config.yaml
model: "image denoising autoencoder"
dataset: "stained colorectal tissue patches (NCT-CRC-HE-100K)"
train_examples: 90422
image_size: 64
crop_scale_min: 1
horizontal_flip: true
bottleneck: "denoising"
downsampling_factor: 8
encoder_arch: "preact_resnet"
encoder_norm: "batchnorm"
encoder_activation: "gelu"
encoder_drop_path: 0.05
encoder_depths: [3, 6, 6]
encoder_kernel_size: 3
encoder_stem: "deep"
encoder_avg_pool_shortcut: true
encoder_widths: [96, 144, 208]
loss: "l1"
latent_channels: 16
decoder_norm: "groupnorm"
decoder_activation: "silu"
decoder_weight_standardization: false
decoder_widths: [48, 96, 96, 96]
decoder_blocks_per_level: 2
decoder_block: "basic"
decoder_attention: false
decoder_upsampling: "nearest_conv"
init: "torch_default"
residual_init: "none"
optimizer: "adamw"
lr: 0.0036
beta1: 0.9
beta2: 0.98
eps: 1e-10
steps: 5000
batch_size: 64
epochs: 3.5
lr_schedule: "linear"
final_lr_fraction: 0
warmup_steps: 1000
weight_decay: 0.2
Rows from block 10 of the encoder of a small image denoising autoencoder, named by matrix and row number. Rows with one number belong to one channel. Each number is 128 + 32 x the weight over its row's rms, rounded and kept within 0 to 255. All counts start at 0. After the name is the row's rms in percent of the matrix's.
After each channel's rows are labels from the 100 images, of 14976, where the channel reaches its highest value: "top examples" is what is common among them. Only what is clearly more common there than usual is listed. The data: stained colorectal tissue patches (NCT-CRC-HE-100K). In brackets: how many of the 100, against the usual share in percent.
# convs0: first 3x3 conv (encoder.blocks.10.convs.0.weight, 208x208x3x3, each kernel summed), inputs 104-207
# convs1: second 3x3 conv (encoder.blocks.10.convs.1.weight, 208x208x3x3, transposed, each kernel summed), outputs 104-207

convs0.88 088 [121 108 125 126 117 116 135 101  44 125 164 121  98 128  94 144 125 120 159 171 109 114  98 127 137 125 128 128 135 132 103 148  94 127 108  57 126 132  96 137 133 114 131 100  93 122 113   0 137 130 109 146 139 116  74 113 102 132 106 157 166  84 137 136 123 119 133 114 174 124 131 131 142 133 126 138 130 139 159 141 125 102  99 118 120 124 120 128 152 113 130 168 133 142  91 124 150  92 101  94 111  80   0 122]
convs1.88 072 [155 130 142 117 125 134 174 102 240  64 165  94 139  46 138 157 143  57 139 114 117 123 152 135 136 137 102 112 137  64 173  78 123 110 159 122 147 247 125 131  81  87 114 141 116 144 144 178  90  95 150 122 122 127  73 157 142  84 142 125  95 120 153 138 122  64 122 153 187 127 124 107 138 158  92 140 123 130 125 168  97 133 129 136 157 138 135 120 182 112 145 132 144 129 175 127  91 102 135 137 153  66 113 107]
top examples: tissue: adipose tissue (29 vs 10.2)

convs0.2 079 [102 124 157 129 166 132 134 124  37 126  98 149 126 132 124 120 149 147 112 118 112 135  99 111 129 132 118 129 129 136 120 125 129 127 110 141 123 131 164 122 144 126 128 112 155 138 119   0 123  87 139 107 115 134  66 149 141 126 126 112 132  15 109 127 138 106 114  86 142 115 134 124 128 115 171 148 131 143 170 150 139 141 130 132 122 132 133 134 130 126 110 112 127 151 104 126 146 119 140  98 135  68   0 127]
convs1.2 090 [140 156 135 118 150 127  92 122 255 149 139 185 140  83 142  79  93 159  79  69 132 106 149 136 111 141  64 147 161 140 140 112 138 113 173 141 105 126 130 142 135 110  99 127 151  52 148 241  73 109 146 107 148 136 167 137 165 118 120  98  99  79 117 106 128 155  82 166 108 118 147  70 138 143 142 119  75 143 157 156 123 157 148 132 133 129 126 102  99 112  59 143 114 118  97 141 175 117 124 125 153 151 200 124]
top examples: tissue: lymphocytes (71 vs 11.2)

convs0.135 073 [106  95 130 128 169 119 127 113   4 111 134 131 126 133  99 111 131 132 122 155 110 141  95 113 140 124 142 138 136 129 113 145 130 106  98  82 182 121 127 142 131 144 135 115  97 127  92   7 116  99 114 129 135 117  58 116 128 131 127 134 138  76 130 154 102 126 169  73 146 108 131 133 125 121 128 137 155 142 131 127 143 130 125 126 115 136 135 135 127 128 121 132 121 136  68 133 136 116 140 106 133 114   6 124]
convs1.135 056 [138  85 151 140 101 120 108 119 202 140 186  47 162 115 140 117 108  34 122 134 138 134 221 141 123 143  71 141 194 147 160 174 157  90 172 127 124 194 123 143 143 110 164 117 101 113 104 164 100  74 137 119 157 134 150 152 169 107 141  88 150  96 134 132 119 145 106 164  93 157 145 143 156 155 141 159 110 191 143 168 122 175 130 115 113 191 140 135 160  95 130 160  97 140 155 196 113 173 128 134 140 101 135  84]
top examples: tissue: adipose tissue (29 vs 10.2)

convs0.59 096 [106 124 136 126 131 118 127 111  21 138 142 122 112 126 112 141 136 127 153 175  85 113 106 128 131 130 132 135 128 130 114 141 112 131 111  77 122 130 111 140 154  98 125 114 109 114 112   0 143 115 110 132 132 112  57 117 100 130 117 149 141  55 108 144 140 120 143 110 167 122 130 129 144 115 127 143 141 141 157 161 122  97 104 115 133 123 121 124 150 116 140 163 130 148  90 122 152 122  95  89 118  64   0 126]
convs1.59 088 [140 147 133 101 129 143 200 111 242 106 167 138 139  36 141 143 148  90 139 127 107 144 147 154 131 168 106 133 108  37 143  60 127 112 171 116 130 230 126 149 105 108  88 135 116 147 121 175 102  92 147 144 107 122 114 152 151  82 127 133 121 130 133 120 110  77 120 165 183 132  78  97 135 146  86 117 100 165 121 184  98 127 113 150 166 116 127  95 175 117 117 156 156 116 163 104 132 123 130 127 146  90 145 105]
top examples: tissue: debris (45 vs 11.2)

convs0.114 116 [125 127 143  19 138 135 140 134 123 151 140 142 128  45 123 133 131  53 118 102 134 130 121 115 129 135  72  53  41 154 112 145 115 140 132 129 130 116 133 144 120 131   0 127 127 147 141 122 106 125 122 122  71 134 120 136 138  32 140 144 127 128 132 115 146 142 135 125 117 139  47 131 128 142 126 129 126 137 134 126 137 135 135 124 139  26  72  17 135 149 123 143 131 137 122  13 122 149 140 126 141 129 122  85]
convs1.114 094 [ 98  71 123 143 132  98  68 103  42 110  72 102 137 157  96 120 125 232 123 116 150 130  91 123 136 120 166 166 110 119 123 125 141 141 127 152 165  96 129 129 104 137 123 111 128  94 149  45 130 124 131 125 109 130  93 142 115  87 104 109 155  99 159 105 157 136 116  57 121 113 162 119 119 133 123 132 149 145 123  63 147 135 164 111 101 125 101 142 127 129 107  95 126 163  74 119 143 107 134  90 132 136  39 103]
top examples: tissue: tumour epithelium (33 vs 14.9)

convs0.149 061 [122  73 176 130 182 124 115 156  15 125 128 114 119 133 108 108 109 132 141 163  95 148  95 139 154 100 124 119 133 146 117 134 154  91 126  82 138 128 131 119 150 152 132 119 100 118 150  41 121 100 133  88 121 130  38 123 142 124 142 148 127 107 119 154 154 139 151  82 156 128 136  94 126  94 123 117 145 157 167 171 149 152 120 128 121 134 132 142 124 136 126 115 126 167  69 131 154 120 149 109 135 143  29 124]
convs1.149 073 [161 156 155 120 144 110 107 138 196 154 177 114 155 106 143 178 116 124 140 135 136 145 190 143 158 125  88 109 144 135 137 117 100 103 154 147  86 167 126 163 105 120 133 170 113 143 125 217  90 126 119 143 143 154 194 158 165 117 125 141 158 143 123 124 144 160  92 148 131 159 135 150 110 109  98 171  87 123 119 129 134 155 133 137  95 166 155 127 120 124 116 144 137 155 193 155  98 163 141 143 131 181 239 112]
top examples: tissue: normal colon mucosa (27 vs 8.7); tissue: lymphocytes (27 vs 11.2)

convs0.50 121 [115  92 140 129 156 135 123 130  19 128 121 148 141 138 117 139 139 137 135 134 128 137  91 134 129 115 130 125 130 129 120 124 152 137 130 122 130 132 149 139 138 137 137 119 129 135 142   0 125 122 128 130 121 144  69 142 148 129 114 131 119 110 130 138 144 136 127 100 142 132 131 126 128 121 148 139 125 158 131 141 157 131 141 125 127 127 126 135 134 139 136 129 143 145  96 128 144 138 149 130 137 109   0 125]
convs1.50 111 [129 158 128 126 143 109  91 127 228 139 174 153 115 136 133 128 116 158 131  96 138 107 140 142 132 141 122 118 152 115 122 108 115 127 145 134 119 124 140 153 107 158 130 150 115 115 142 255 121 137 120 133 125 146 217 143 159 135 123 121 135 142 123 107 120 140 129 134 118 129 162 141 127 102 112 127 106 111 112 118 136 147 142  99 119 132 113 137 142 125  91 146 125 109 141 131  89 147 133 145 137 153 255 117]
top examples: tissue: normal colon mucosa (27 vs 8.7)

convs0.191 136 [110 104 133 128 140 125 122 135  22 140 137 135 140 133 132 147 136 132 137 139 119 131 110 136 132 120 129 124 126 122 126 123 143 135 134 119 124 131 142 135 137 119 131 125 130 139 142   0 135 132 133 149 120 135  77 130 123 124 131 141 132 123 140 139 145 143 136 124 136 131 128 124 125 124 156 134 128 140 134 140 144 133 130 138 135 124 123 130 140 128 148 133 129 137 111 125 138 131 134 140 128 104   0 125]
convs1.191 102 [123 140 128 127 113 107 127 122 235 108 180 132 124 110 142 139 114 132 123 105 128 123 143 140 122 124 144 106 141  86 141  94 116 116 145 126 125 123 138 132 118 147 111 147 110 148 128 255 128 136 130 143 117 147 212 138 142 127 120 131 135 150 117 127 126 128 130 163 138 121 130 136 118 112 116 123  92 127 117 130 124 126 127 105 136 120 108 122 143 136 114 145 129 107 162 122  76 134 142 139 142 152 255 117]
top examples: tissue: normal colon mucosa (36 vs 8.7)

convs0.193 114 [135 128 158  66 148 140 117 130 121 145 153 139 119   0 131 105 129   0 105 136 129 119 132 151 153 120  62  52  78 145 119 134 112 132 120 134 114 126 141 146 126 134   0 134 130 117 126 127 128 117 113  99 125 126 125 127 138  73 144 125 130 128 132 116 128 152 136 123 129 151  38 132 134 151 125 132 137 143  99 119 124 138 134 114 140  83 119   9 145 157 125 150 138 141 121  70 118 146 137 127 139 139 124 127]
convs1.193 105 [116  76 164 168 158 128  63 104  85 109  87 105 109 165 114 109 115 234 121 166 145 149  72 145 153 113 209 177 105 109 162 121 142 128 121 156 178 133 155 114 136 173 130 108 142 124 125  81 128  95 110  85 114 121  74 131 158  89 125  81 129  74 172 126 120 161 159  75 110 119 140 110 117 171 159 141 142 149 109  87 123 132 156 102 101 154 137 151 124 140 104  95 126 169  68 140 174 132 135  98 106 140  94 138]
top examples: tissue: tumour epithelium (44 vs 14.9)

convs0.91 087 [113 100 122 128 177 114 126 125  17 130 125 131 125 133 107 117 137 129 116 167 103 146  95 142 149 126 139 129 136 119 128 127 126 135 126  88 139 123 128 133 128 135 139 120  90 121 121   0 125 118 125 126 127 135  39 139 119 128 136 147 135 101 126 167 119 143 134 107 140 128 127 136 135 122 110 133 154 141 128 141 151 147 133 131 123 134 130 136 138 130 128 121 128 147  73 132 142 134 150 102 122 104   0 122]
convs1.91 066 [152 121 153 121  97 127 114 101 238 100 197  78 133 109 143 141 107  37 116 115 150 130 206 116 135 109  99 135 157 132 161 145 111 116 155 125 136 154 140 137  75 104 139 129 104 140 111 235  83  79 112 122 122 143 180 153 152  92 121 115 115 132 128 120 128 141 117 133 112 142 127 159 123 112  99 132 118 157 145 143 122 135 138 137  80 173 164 111 162  86 101 147 100 121 156 169  50 164 144 143 139 119 205  89]
top examples: tissue: adipose tissue (42 vs 10.2)

convs0.9 120 [119  95 128 127 138 126 122 128  33 134 131 130 135 134 104 141 138 131 140 140 130 133  94 136 133 116 130 121 129 119 120 117 135 145 135 105 125 134 133 132 130 129 135 122 107 136 149   0 129 134 129 146 126 141  71 136 127 127 116 142 143 124 142 138 139 148 125 122 144 143 129 134 127 134 128 133 133 148 135 134 153 122 139 136 130 126 122 134 133 130 138 130 137 141 102 128 147 126 144 138 127  98   0 123]
convs1.9 075 [142 149 145 127 125 109 123 115 217  99 197 127 109 127 136 140 131 118 132 100 135 125 130 137 135 105 129 119 146 103 162 118 120 116 144 124 141 161 138 116 108 143 122 158 102 134 137 255 107 121 125 135 111 150 204 146 139 119 121 133 133 138 122 128 125 138 167 154 133 128 147 141 127 113  96 116 123 133 130 120 126 123 130 118 123 140 132 131 148 128 121 123 119 104 147 142  51 154 138 142 151 131 255 117]
top examples: tissue: smooth muscle (82 vs 13.4)

convs0.151 110 [114  90 134 128 163 114 118 143   8 143 135 134 140 133 127 144 132 128 130 161 104 134 122 147 144 117 132 122 127 115 131 124 143 140 134 106 121 128 132 138 128 118 134 136 112 127 149   0 136 133 127 138 121 135  59 131 115 124 142 149 121 123 135 151 153 141 132 114 140 129 124 113 122 119 128 138 137 141 137 141 149 144 134 130 136 126 124 131 138 128 146 125 118 146  85 126 137 133 142 133 132 109   0 126]
convs1.151 076 [140 123 142 116  99 104 126 113 210  88 190 102 131  97 141 152 125  93 122 119 136 124 171 113 128 114 130 105 130  97 151 110 111 110 153 120 142 132 142 139  88 127 109 152 102 185 111 246 103 119 113 139 108 154 203 149 141 100 117 139 147 161 118 122 133 138 136 139 142 121 114 142 120 109 114 136 106 165 132 145 122 122 117 100 106 134 130 105 168 115 105 141 109 126 163 138  44 157 146 136 146 135 247 103]
top examples: tissue: adipose tissue (30 vs 10.2)

convs0.121 093 [130 123 114  43 118 143 138 113 118 145 145 145 122  14 126 140 135  52 129 105 142 140 127  91 110 146  41  99  67 159 108 136 119 106 122 137 136 121 152 147 116 140   0 144 136 151 122 115 110 116 126 164  93 133 114 134 152  68 124 158 157 117 144 128 122 167 146 117 110 146  56 120 121 170 131 119 128 140  93 119 135 135 112 135 139  50  94   7 136 169 121 163 140 139 133  42 128 142 145 138 143 130 114 112]
convs1.121 118 [121  69 122 166 151 121  89 111  42  96  84 108 108 163  83 123 125 194 131 134 167 142  64 100 123 101 184 162 140 168 140 166 149 116 119 135 218 103 136 123 113 156 138 104 140 127 132  43 124 109 128 126 136 128  42 137 155 117 104 130 139  89 158 137 152 132 153  82 100 119 174 111 117 156 156 119 145 134 118  74 136 118 143 111 107 149 120 152 121 140 120 114 142 151  95 150 149  99 133  81 128 143  31 122]
top examples: tissue: mucus (25 vs 9)

convs0.11 123 [131 131 128  31 128 135 145 131 126 149 140 144 131  34 127 129 133  42 125 114 131 123 121 117 129 152  74  57  50 144 111 131 111 139 129 133 123 129 136 148 125 123   0 132 129 148 131 126 117 122 117 121  99 130 123 133 130  52 144 133 126 127 129 108 148 145 144 131 116 138  47 135 134 139 128 135 121 129 128 127 131 129 133 116 141  37  83   0 142 151 129 155 133 134 128  20 123 141 134 127 150 127 123 103]
convs1.11 084 [105  73 107 154 130 107  63  99  79 105  67  84 134 157  86 124 130 244 145 110 142 139  84 122 144 130 170 163  99  97 134 102 140 146 134 144 190 113 139 141 129 147 118 108 134  91 146  97 141 126 133 128 109 117 115 132 125  79  98  94 180  73 195 109 142 128 125  83 129 113 152 106 121 150 167 144 175 155 109  69 116 144 159 109 104 131 112 137 144 134 122  96 139 190  96 118 196  88 127 111 133 118 102 124]
top examples: tissue: lymphocytes (50 vs 11.2)

convs0.109 071 [ 77 156 149 118 104  99  40  94  78 123  66  97 113 124 121 136 113 146  98 111  85  56 104 100 108  98 106 133 115 164  93 155 136 136  88 130 143 108 132 113 124  96 113 108 136  57 116  71 115  99  68 149 119 108  88 119 125 120 127 103  90  47  42 148 157 100 152  72 100 103 126 111 106  81 147 128  94 120 150 134 113 110 163  58 125 124 134 119 110 116 105  92  97 137 110 122 116  94 115 111 146  96  67 131]
convs1.109 130 [ 87 187  78 102 127 121 108 128 181 159  67 145 125  89 119  99 130 210 103  89  91 122 110 133 129 146 118 141 100 151  48 118 130 156 172 131 135 143 138 113  94 139  69  77 127 136 130 147 121 146 150 133 102 139 169 145 159  85 154 110 121  97 150 104 177 129  92 150 106 134 102 131 124  83 164 120  68 151 105 154 131 162 173  81 207  90 116  96  96 157  68  94 147  55 117 101 142  68 131 132 142  58 108 120]
top examples: tissue: adipose tissue (36 vs 10.2)

convs0.81 092 [110  81 119 123 125 121 126 103  55 133 130 138 135 130  73 144 146 125 140 139 149 135  59 125 119 128 133 119 132 149 108 146 135 150 136  86 137 134 118 137 129 127 135 103  89 137 130   0 128 143 126 159 130 145  61 134 126 132  87 142 132 133 143 137 123 156 144 119 155 128 128 140 146 136 108 134 134 163 125 132 163  99 143 133 134 124 120 131 132 123 133 140 146 137  89 125 151 121 148 124 120  81   0 123]
convs1.81 071 [142 166 147 128 149  96 123 119 175  97 192 122  92 103 127 128 137 138 141  82 143 139 134 137 161 101 127 125 133  94 166 102 118 133 140 123 126 195 138 124  94 132 109 154  99 146 154 239  94 114 129 128  98 146 154 153 124 126 127 134 138 151 126 119 151  96 171 164 127 139 153 145 149  93 108 118 133  95 116  89 125 151 111 123 145 121 139 138 155 131 144 124 144 118 171 114  12 180 141 151 171 101 198 128]
top examples: tissue: smooth muscle (63 vs 13.4); tissue: debris (29 vs 11.2)

convs0.83 115 [136 123 127  39 110 141 147 140 123 145 136 137 150  25 127 129 136  27 125 113 133 129 123 128 121 162  85  84  59 143 104 142 120 138 127 136 136 150 138 147 127 126   0 132 129 148 130 123 120 124 120 130 123 131 125 133 130  76 140 133 128 124 126 112 138 154 155 128 116 139  55 128 125 138 125 145 118 132 126 125 133 122 137 122 142  40  79   0 142 161 125 165 121 125 123  34 125 141 137 138 149 124 120 114]
convs1.83 091 [102  71 122 164 136 113  68 103  67  99  82  89 130 159  86 120 132 229 144 117 147 131  78 125 125 124 185 167 114 104 122 110 151 138 131 139 211 140 130 137 139 157 124 103 127  91 139  63 139 112 142 123 129 116  94 129 124  91 104 104 168  75 179 113 150 128 133  89 120 104 160  99 125 152 158 145 153 160 112  63 126 134 151 109 102 135 115 144 158 136 131 108 147 201  87 133 175 103 119 116 132 129  75 134]
top examples: tissue: lymphocytes (38 vs 11.2)

convs0.148 107 [114 114 129 127 131 118 131 116  31 136 151 126 114 127 118 143 135 123 156 167 107 117 114 129 136 124 130 128 130 128 111 140 113 130 121  87 123 129 116 143 143 110 128 115 113 121 118   0 141 128 118 142 131 123  70 123 105 130 116 150 153  93 128 142 137 125 135 118 164 124 128 125 136 126 135 141 131 140 151 151 132 107 110 123 131 123 122 127 147 118 143 162 133 142  97 123 148 109 111 104 119  79   0 125]
convs1.148 075 [150 141 136 117 117 129 187 106 252  72 179 115 136  47 140 160 140  95 141 111 116 134 158 140 123 151 114 106 134  52 152  73 120 105 165 121 136 216 131 143  90  94 102 155 116 150 128 210  99 102 145 144 117 132 113 147 150 100 128 141 112 138 141 127 124  69 117 174 172 121 105 113 127 137  94 140 105 135 123 172  97 127 121 129 149 132 135 107 171 116 135 144 140 119 167 114  93 117 133 128 157  92 181 110]
top examples: tissue: debris (46 vs 11.2)

convs0.204 131 [110 101 128 128 152 126 125 130  19 135 131 137 141 133 132 139 140 132 123 143 118 131 103 137 134 120 132 128 129 118 129 122 140 145 130 125 136 130 143 134 133 128 134 120 124 138 140   0 130 126 130 147 122 137  66 138 126 126 132 129 122 116 136 143 136 139 134 112 129 127 129 130 133 126 141 135 133 148 132 139 147 137 143 132 130 126 124 131 141 133 141 127 125 139  91 127 137 139 142 136 129 102   0 124]
convs1.204 087 [130 156 132 126 109 106 111 112 223 109 186 116 119 126 150 130 114 113 122 103 132 132 152 134 137 121 130 109 153  98 136 111 123 118 145 129 130 128 134 144 123 142 121 142 105 150 126 255 110 127 125 140 123 143 227 147 145 119 118 120 142 145 115 114 135 131 135 157 115 123 139 141 119 111 129 129  96 147 118 135 123 136 137 103 121 132 113 121 148 130 119 136 125 112 158 137  74 149 143 150 155 154 255 108]
top examples: tissue: normal colon mucosa (35 vs 8.7)

convs0.164 076 [141 128 142  37 106 142 136 161 127 144 171 112 140  44 131 121 123  32 132 151 120 101 123 164 139 121  48  21  76 146  95 144 110 146 118 134 117 150 135 118 126 123  16 137 124 117 140 126 121 125 108 108 139 120 130 123 109  55 157 138 150 128 127 139 136 151 140 133 129 153  64 132 109 128 127 134 119 117 128 123 115 129 150 110 116  71  88  28 137 139 116 154 113 130 119  76 109 117 129 152 125 129 119  99]
convs1.164 098 [127  92 141 167 107 130  83 103  96 111 103  54 135 144 128 159 116 239 152 143 122 125  93 136 130 129 230 180  84  58 143  76 161 145 123 147 171 174 146 128 143 171 113 108 113 105 144  84 145 132 141 130 110 108  92 115 125  76 139  80 135  96 178 137 121 154 146 113 141 128 123 123 128 162 147 152 151 147 112  85 107 140 149 123 107 140 101 137 147 136 119 108 145 191  77 130 179 149 126 159  96 128 136 138]
top examples: tissue: tumour epithelium (43 vs 14.9)

convs0.199 095 [119 109 120 125 114 118 136 107  47 130 161 125 108 126  98 142 131 123 162 164 114 117  99 126 131 131 126 129 134 133 106 150  98 126 111  67 133 130 100 142 135 113 129 101  99 124 109   0 138 131 111 150 139 119  74 114 105 132 105 153 165  87 138 131 121 123 138 120 169 126 129 135 143 134 129 142 132 138 153 139 131  97 103 121 125 124 121 128 154 115 134 168 134 141  92 125 149  95 104 100 115  70   0 125]
convs1.199 070 [149 123 136 118 121 131 185 108 241  54 175  95 146  39 139 159 143  64 135 111 116 129 159 138 131 139 103 114 150  68 167  86 117 113 154 118 155 238 127 137  86  86 106 150 112 144 144 168  95  85 148 115 121 122  76 147 144  93 132 129  92 126 151 128 134  59 117 177 177 124 128 117 137 156 101 146 120 123 129 171  93 130 119 131 168 137 136 117 184 124 146 138 139 116 177 127  84 102 134 138 157  70 127 111]
top examples: tissue: adipose tissue (26 vs 10.2)

convs0.123 119 [116 104 126 128 127 131 125 129  26 131 144 140 136 135 117 152 130 129 141 135 135 125 108 126 132 112 127 126 127 133 121 131 136 129 124 106 134 130 147 139 133 121 133 133 130 141 133   0 129 126 131 160 122 132  82 121 131 126 108 158 145 122 148 132 132 136 134 116 147 135 127 134 129 135 152 127 129 137 125 129 146 121 114 141 131 125 125 130 132 128 145 143 148 139 120 125 142 126 135 134 125 107   0 122]
convs1.123 073 [139 113 116 140 115  81 131 136 213 104 164 113 118 130 128 126 119 124 134  91 146 130 133 127 127 114 132  98 173  97 150 121 116 108 148 118 150 136 132 133 144 141 125 163 106 123 145 244 131 130 146 137 121 141 169 144 147 131 108 129 149 144 118 146 120 112 146 174 137 151 176 141 125 127 137 125 113 129 100 139 119 133 121 109 149 124  91 153 140 132 123 126 140 103 181 131  77 131 138 129 145 135 255 103]
top examples: tissue: normal colon mucosa (27 vs 8.7); tissue: lymphocytes (27 vs 11.2)