From a checkpoint of a small image denoising autoencoder: encoder depths [3, 6, 6].
Rows from block 2 of the encoder of a small image denoising autoencoder, named by matrix and row number. Rows with one number belong to one channel. Each number is 128 + 32 x the weight over its row's rms, rounded and kept within 0 to 255. All counts start at 0.
After each channel's rows are labels from the 100 images, of 14976, where the channel reaches its highest value: "strongest on" is what is common among them; "patch colour" is the nearest of a few named colours to the mean colour under the peak. Only what is clearly more common there than usual is listed. The data: stained colorectal tissue patches (NCT-CRC-HE-100K).
# convs0: first 3x3 conv (encoder.blocks.2.convs.0.weight, 96x96x3x3, each kernel summed), inputs 0-95
# convs1: second 3x3 conv (encoder.blocks.2.convs.1.weight, 96x96x3x3, transposed, each kernel summed), outputs 0-95

convs0.19 [117 109  96 102 136 131  87  76  86  78 104 102 106 143 137 112  43 108 113  30 113 114 118 136 135  93  99 129 107 100  54 127  56 134 111  90 133 131 131 114 101 115 112 127 146 184 103 105 110 152 125  84 112 117 101  46  33 153 127 113 123 120 130 101  98 103 146  99  90  89 123 102 142 136  87  94  83 120 123  96 143 100 110  90 125 127 118  84  59 110 118 129 130 111 103 117]
convs1.19 [164 156  99 217 115 127 167 173 153 146 155 121 140 122 169 168 155 135 144 164 171 145 168 146 117 193 121 122 179 174 186 188 176 146 179 141 183 142 149 138 127 151 160 158 133 127 120 174 163 130 181 148 137 164 142 171 156 147 142 182 105 127 134 130 146 174 135 150 174  99 145 148  97 150 145 174 140 131 141 161 141 154 130 165 156 152 137 146 190 175 155 172 172 183 137 132]
strongest on: tissue: smooth muscle; tissue: debris
patch colour: pink

convs0.39 [111 104 102  91 124 128  55  79  49 118 102 155  99 102 185 141 128 111  92 139 112 144 138 108 140 110  83  74  84 117 129 143  22 136 153 104 111 149 112 117 120 144 131 141 171 180 105 106 142  92 141 130 154 123 153 133 125 127 114 107  99 126 137 191 140 130  89  71 135 134 130 114 132 173 148  57 107 141 140 121 167 135  89  17 152 133 176 123 122 105 159 121  86 104 153 133]
convs1.39 [157 136 126 149 171 140  91 145  72 144  85 147 113 182 162  72 153 151 127 122 102 189 152 118 122  73 115 104 131 118 134 222 121 131 143 199 133 125 134 104 197 140  98 163 128 131  87 155 136 192 162 147 154 101 140 120 124 154 158 164  96 137 151 153 120 128 157 107 111 180  66 148  85 204 126 127 107 115 201 112 103 138 140 119 177 135 121 160 124 141 100 110 190 157 138 110]
strongest on: tissue: lymphocytes
patch colour: grey

convs0.44 [141  79  85  93 104 150 123 111  89 124 107  33 130 122 117 113 149 148 100 111 137 171 122 106 134 150  97  78  92 108 121 112 111 149 109 143  93 156 151  88 130 148 106 126 106 177  74  88 109  94 145 127 158 125 112 126  90  99 183 147 110  95 132 167  96 157  57  52 125  96  85 139 123 135 116  53  94  86 134 119 159 159  94  49 183 153 112  89 121 121 118 131  75  98 144 152]
convs1.44 [132 105 114 255  77 127 173 150 117 117 152 101 135  90 108 108 124 144 129 141 134 115 103 185 107 155 133 174 139 106  93  95 171 120 107  94  82  99 124  89  58 109 148 119 111 148 136 122 123  86  99 110 115 182 131 112 110 132 135 109 115 110 106 120 140 167 128  90 151 127 103 127 116  88 135 123 134 164 144 148 110 166 127 101 122 141 111 181  74 124 136 111 114 125  82 179]
strongest on: tissue: lymphocytes
patch colour: grey

convs0.80 [121 136 109 142  94 149 114  91  45 135  71 122  46 136 148 136 161 173 130 114 131  90 117 161 150 121  72 110 109 132 131 120 138 115  35 156 105 129 120 161 123 152 114 161  73 104 155 153 117 123 120 166 175 101 128 149 127 100 124 118 119 166 146 124 132 155 133 101  91 112 143 164 122 107 153 130 150  64 162 132 148 172 157  77  31  92 103 115 124  93  99 112 184 158 119  55]
convs1.80 [129 123 123 141  98 114 128 175 163 117 171 112  89  82 176 142 113 142 130 130 124  47 116 101 108 101 161 131  99  76 117 163 172 102 132 128 109 139  94 119  53  99 141 105 127 109 175 122  77  96  92 130 146 141 127 116 127 100 112 158 170 120 130 120 109 138 122 146 152 210  96 125 169 198 139  96  98 149  60 188 103 147 104  85  99 103 123 200 103 100 117  99 149 120 130  42]
strongest on: tissue: lymphocytes
patch colour: brown; black

convs0.78 [154 107 113  89 141 156 104  25  77 127  72 197  99 122  91 102 165 124 129  78 132 154 116 124 116 104  90  71  71 171 121 105  92 150 120 135 111 128 169 112 108 158 138 119 105 156 138 103 146 105 101  89 168 102 136 153 120 129 115 157 101  57 160 147 141 136 103  91 104  85 108 124 124 106 119  70 137  74 141 155 124 109 109  31 115  88  87  89 125  96  96 111 146 112 160 149]
convs1.78 [127 114 128 230  79 128 179 151 237 116 152 160 150 140 146 126 130 141 108  82 108 125 127 197 135  95 150 118 124 130 101 154 164 125  99 131 123  61  90  42 130 112 118 134 105 104 117 121 120  98 119 106 131 127 126 115 116 131 127 144 131 104 126 121 100 187  88 144 121 179  93 145 120 149 156 127 129 137  68 176 115 143 102 160 146  99 114 199 101 125 120 161  38 128 117 150]
strongest on: tissue: lymphocytes
patch colour: brown; grey

convs0.88 [134 120 104 132 137 134  92 100  44 136 172 107  57  76 203 149 109 185 129 163 115 110 136 137 167 147 142 127 132 115 122 168  79 145 153 181 113 164 146 103 172 169 114 114 206 163 146 136 118 115 117 187 111  83 142 107  95 125 109  92 143  86 137 132 105 138  81 100 127 140 136 183 131 149 133  64 152 169 146 107 196 113 121  71 120 142 148 130 117 137 186 143  79 136 139  96]
convs1.88 [161 142  94 135 142 138  35 146  96 151 119  87 129 116  61 166 113 170 145 188 139 129 138 140  97 141  78 140 127  62 124 126 145 102 168 140 146 106  83 127  89 147 102 103 126 148  61 146  70 122 104 145 159 142 133 103 138 119 144 128 127 151 139  97  91 125 145  87 138 121 132 171 113  74  99  91 134 135 171 139  95 155 137  76  92 150  78 133 107 114 131  64 229 138  81  85]
strongest on: tissue: lymphocytes
patch colour: grey

convs0.47 [116 102 128 106 133 143  97  62  40 137 137 195 125 111  47 126 156 126 110 100 117 142 129 145 141 113  88 127  73 113 111 113  55 140 161 131 130 133 152 158 127 163 168 130 132 179 137 107 165 155 135 138 166 115 135 136 123 170 149 174 115  67 146 124 117 145 119  70 117 124  98 125 148 124 131  78 110  62  64 170 130 122 116  11 165 161 139 100 122 100 127  98 128 120 139 131]
convs1.47 [132 100 180 195  67 152 185 148 218 146 144  98 188 139 205  94 141 155 125 138 155  93 134 140 151  96 115  93 136 143 102 169 229 107  80 116 148  81 122  33 128 124 159 121 133 105 139 115 123  98 145 131 155 123 151 123 150 106  87 127 133 102 142 116 118 185  93 158  93 136 106 152 126 125 146 149 126 162 101 133 125 119 105 165 136 107 106 191 143 119 133 145 119 141 166 156]
strongest on: tissue: lymphocytes
patch colour: grey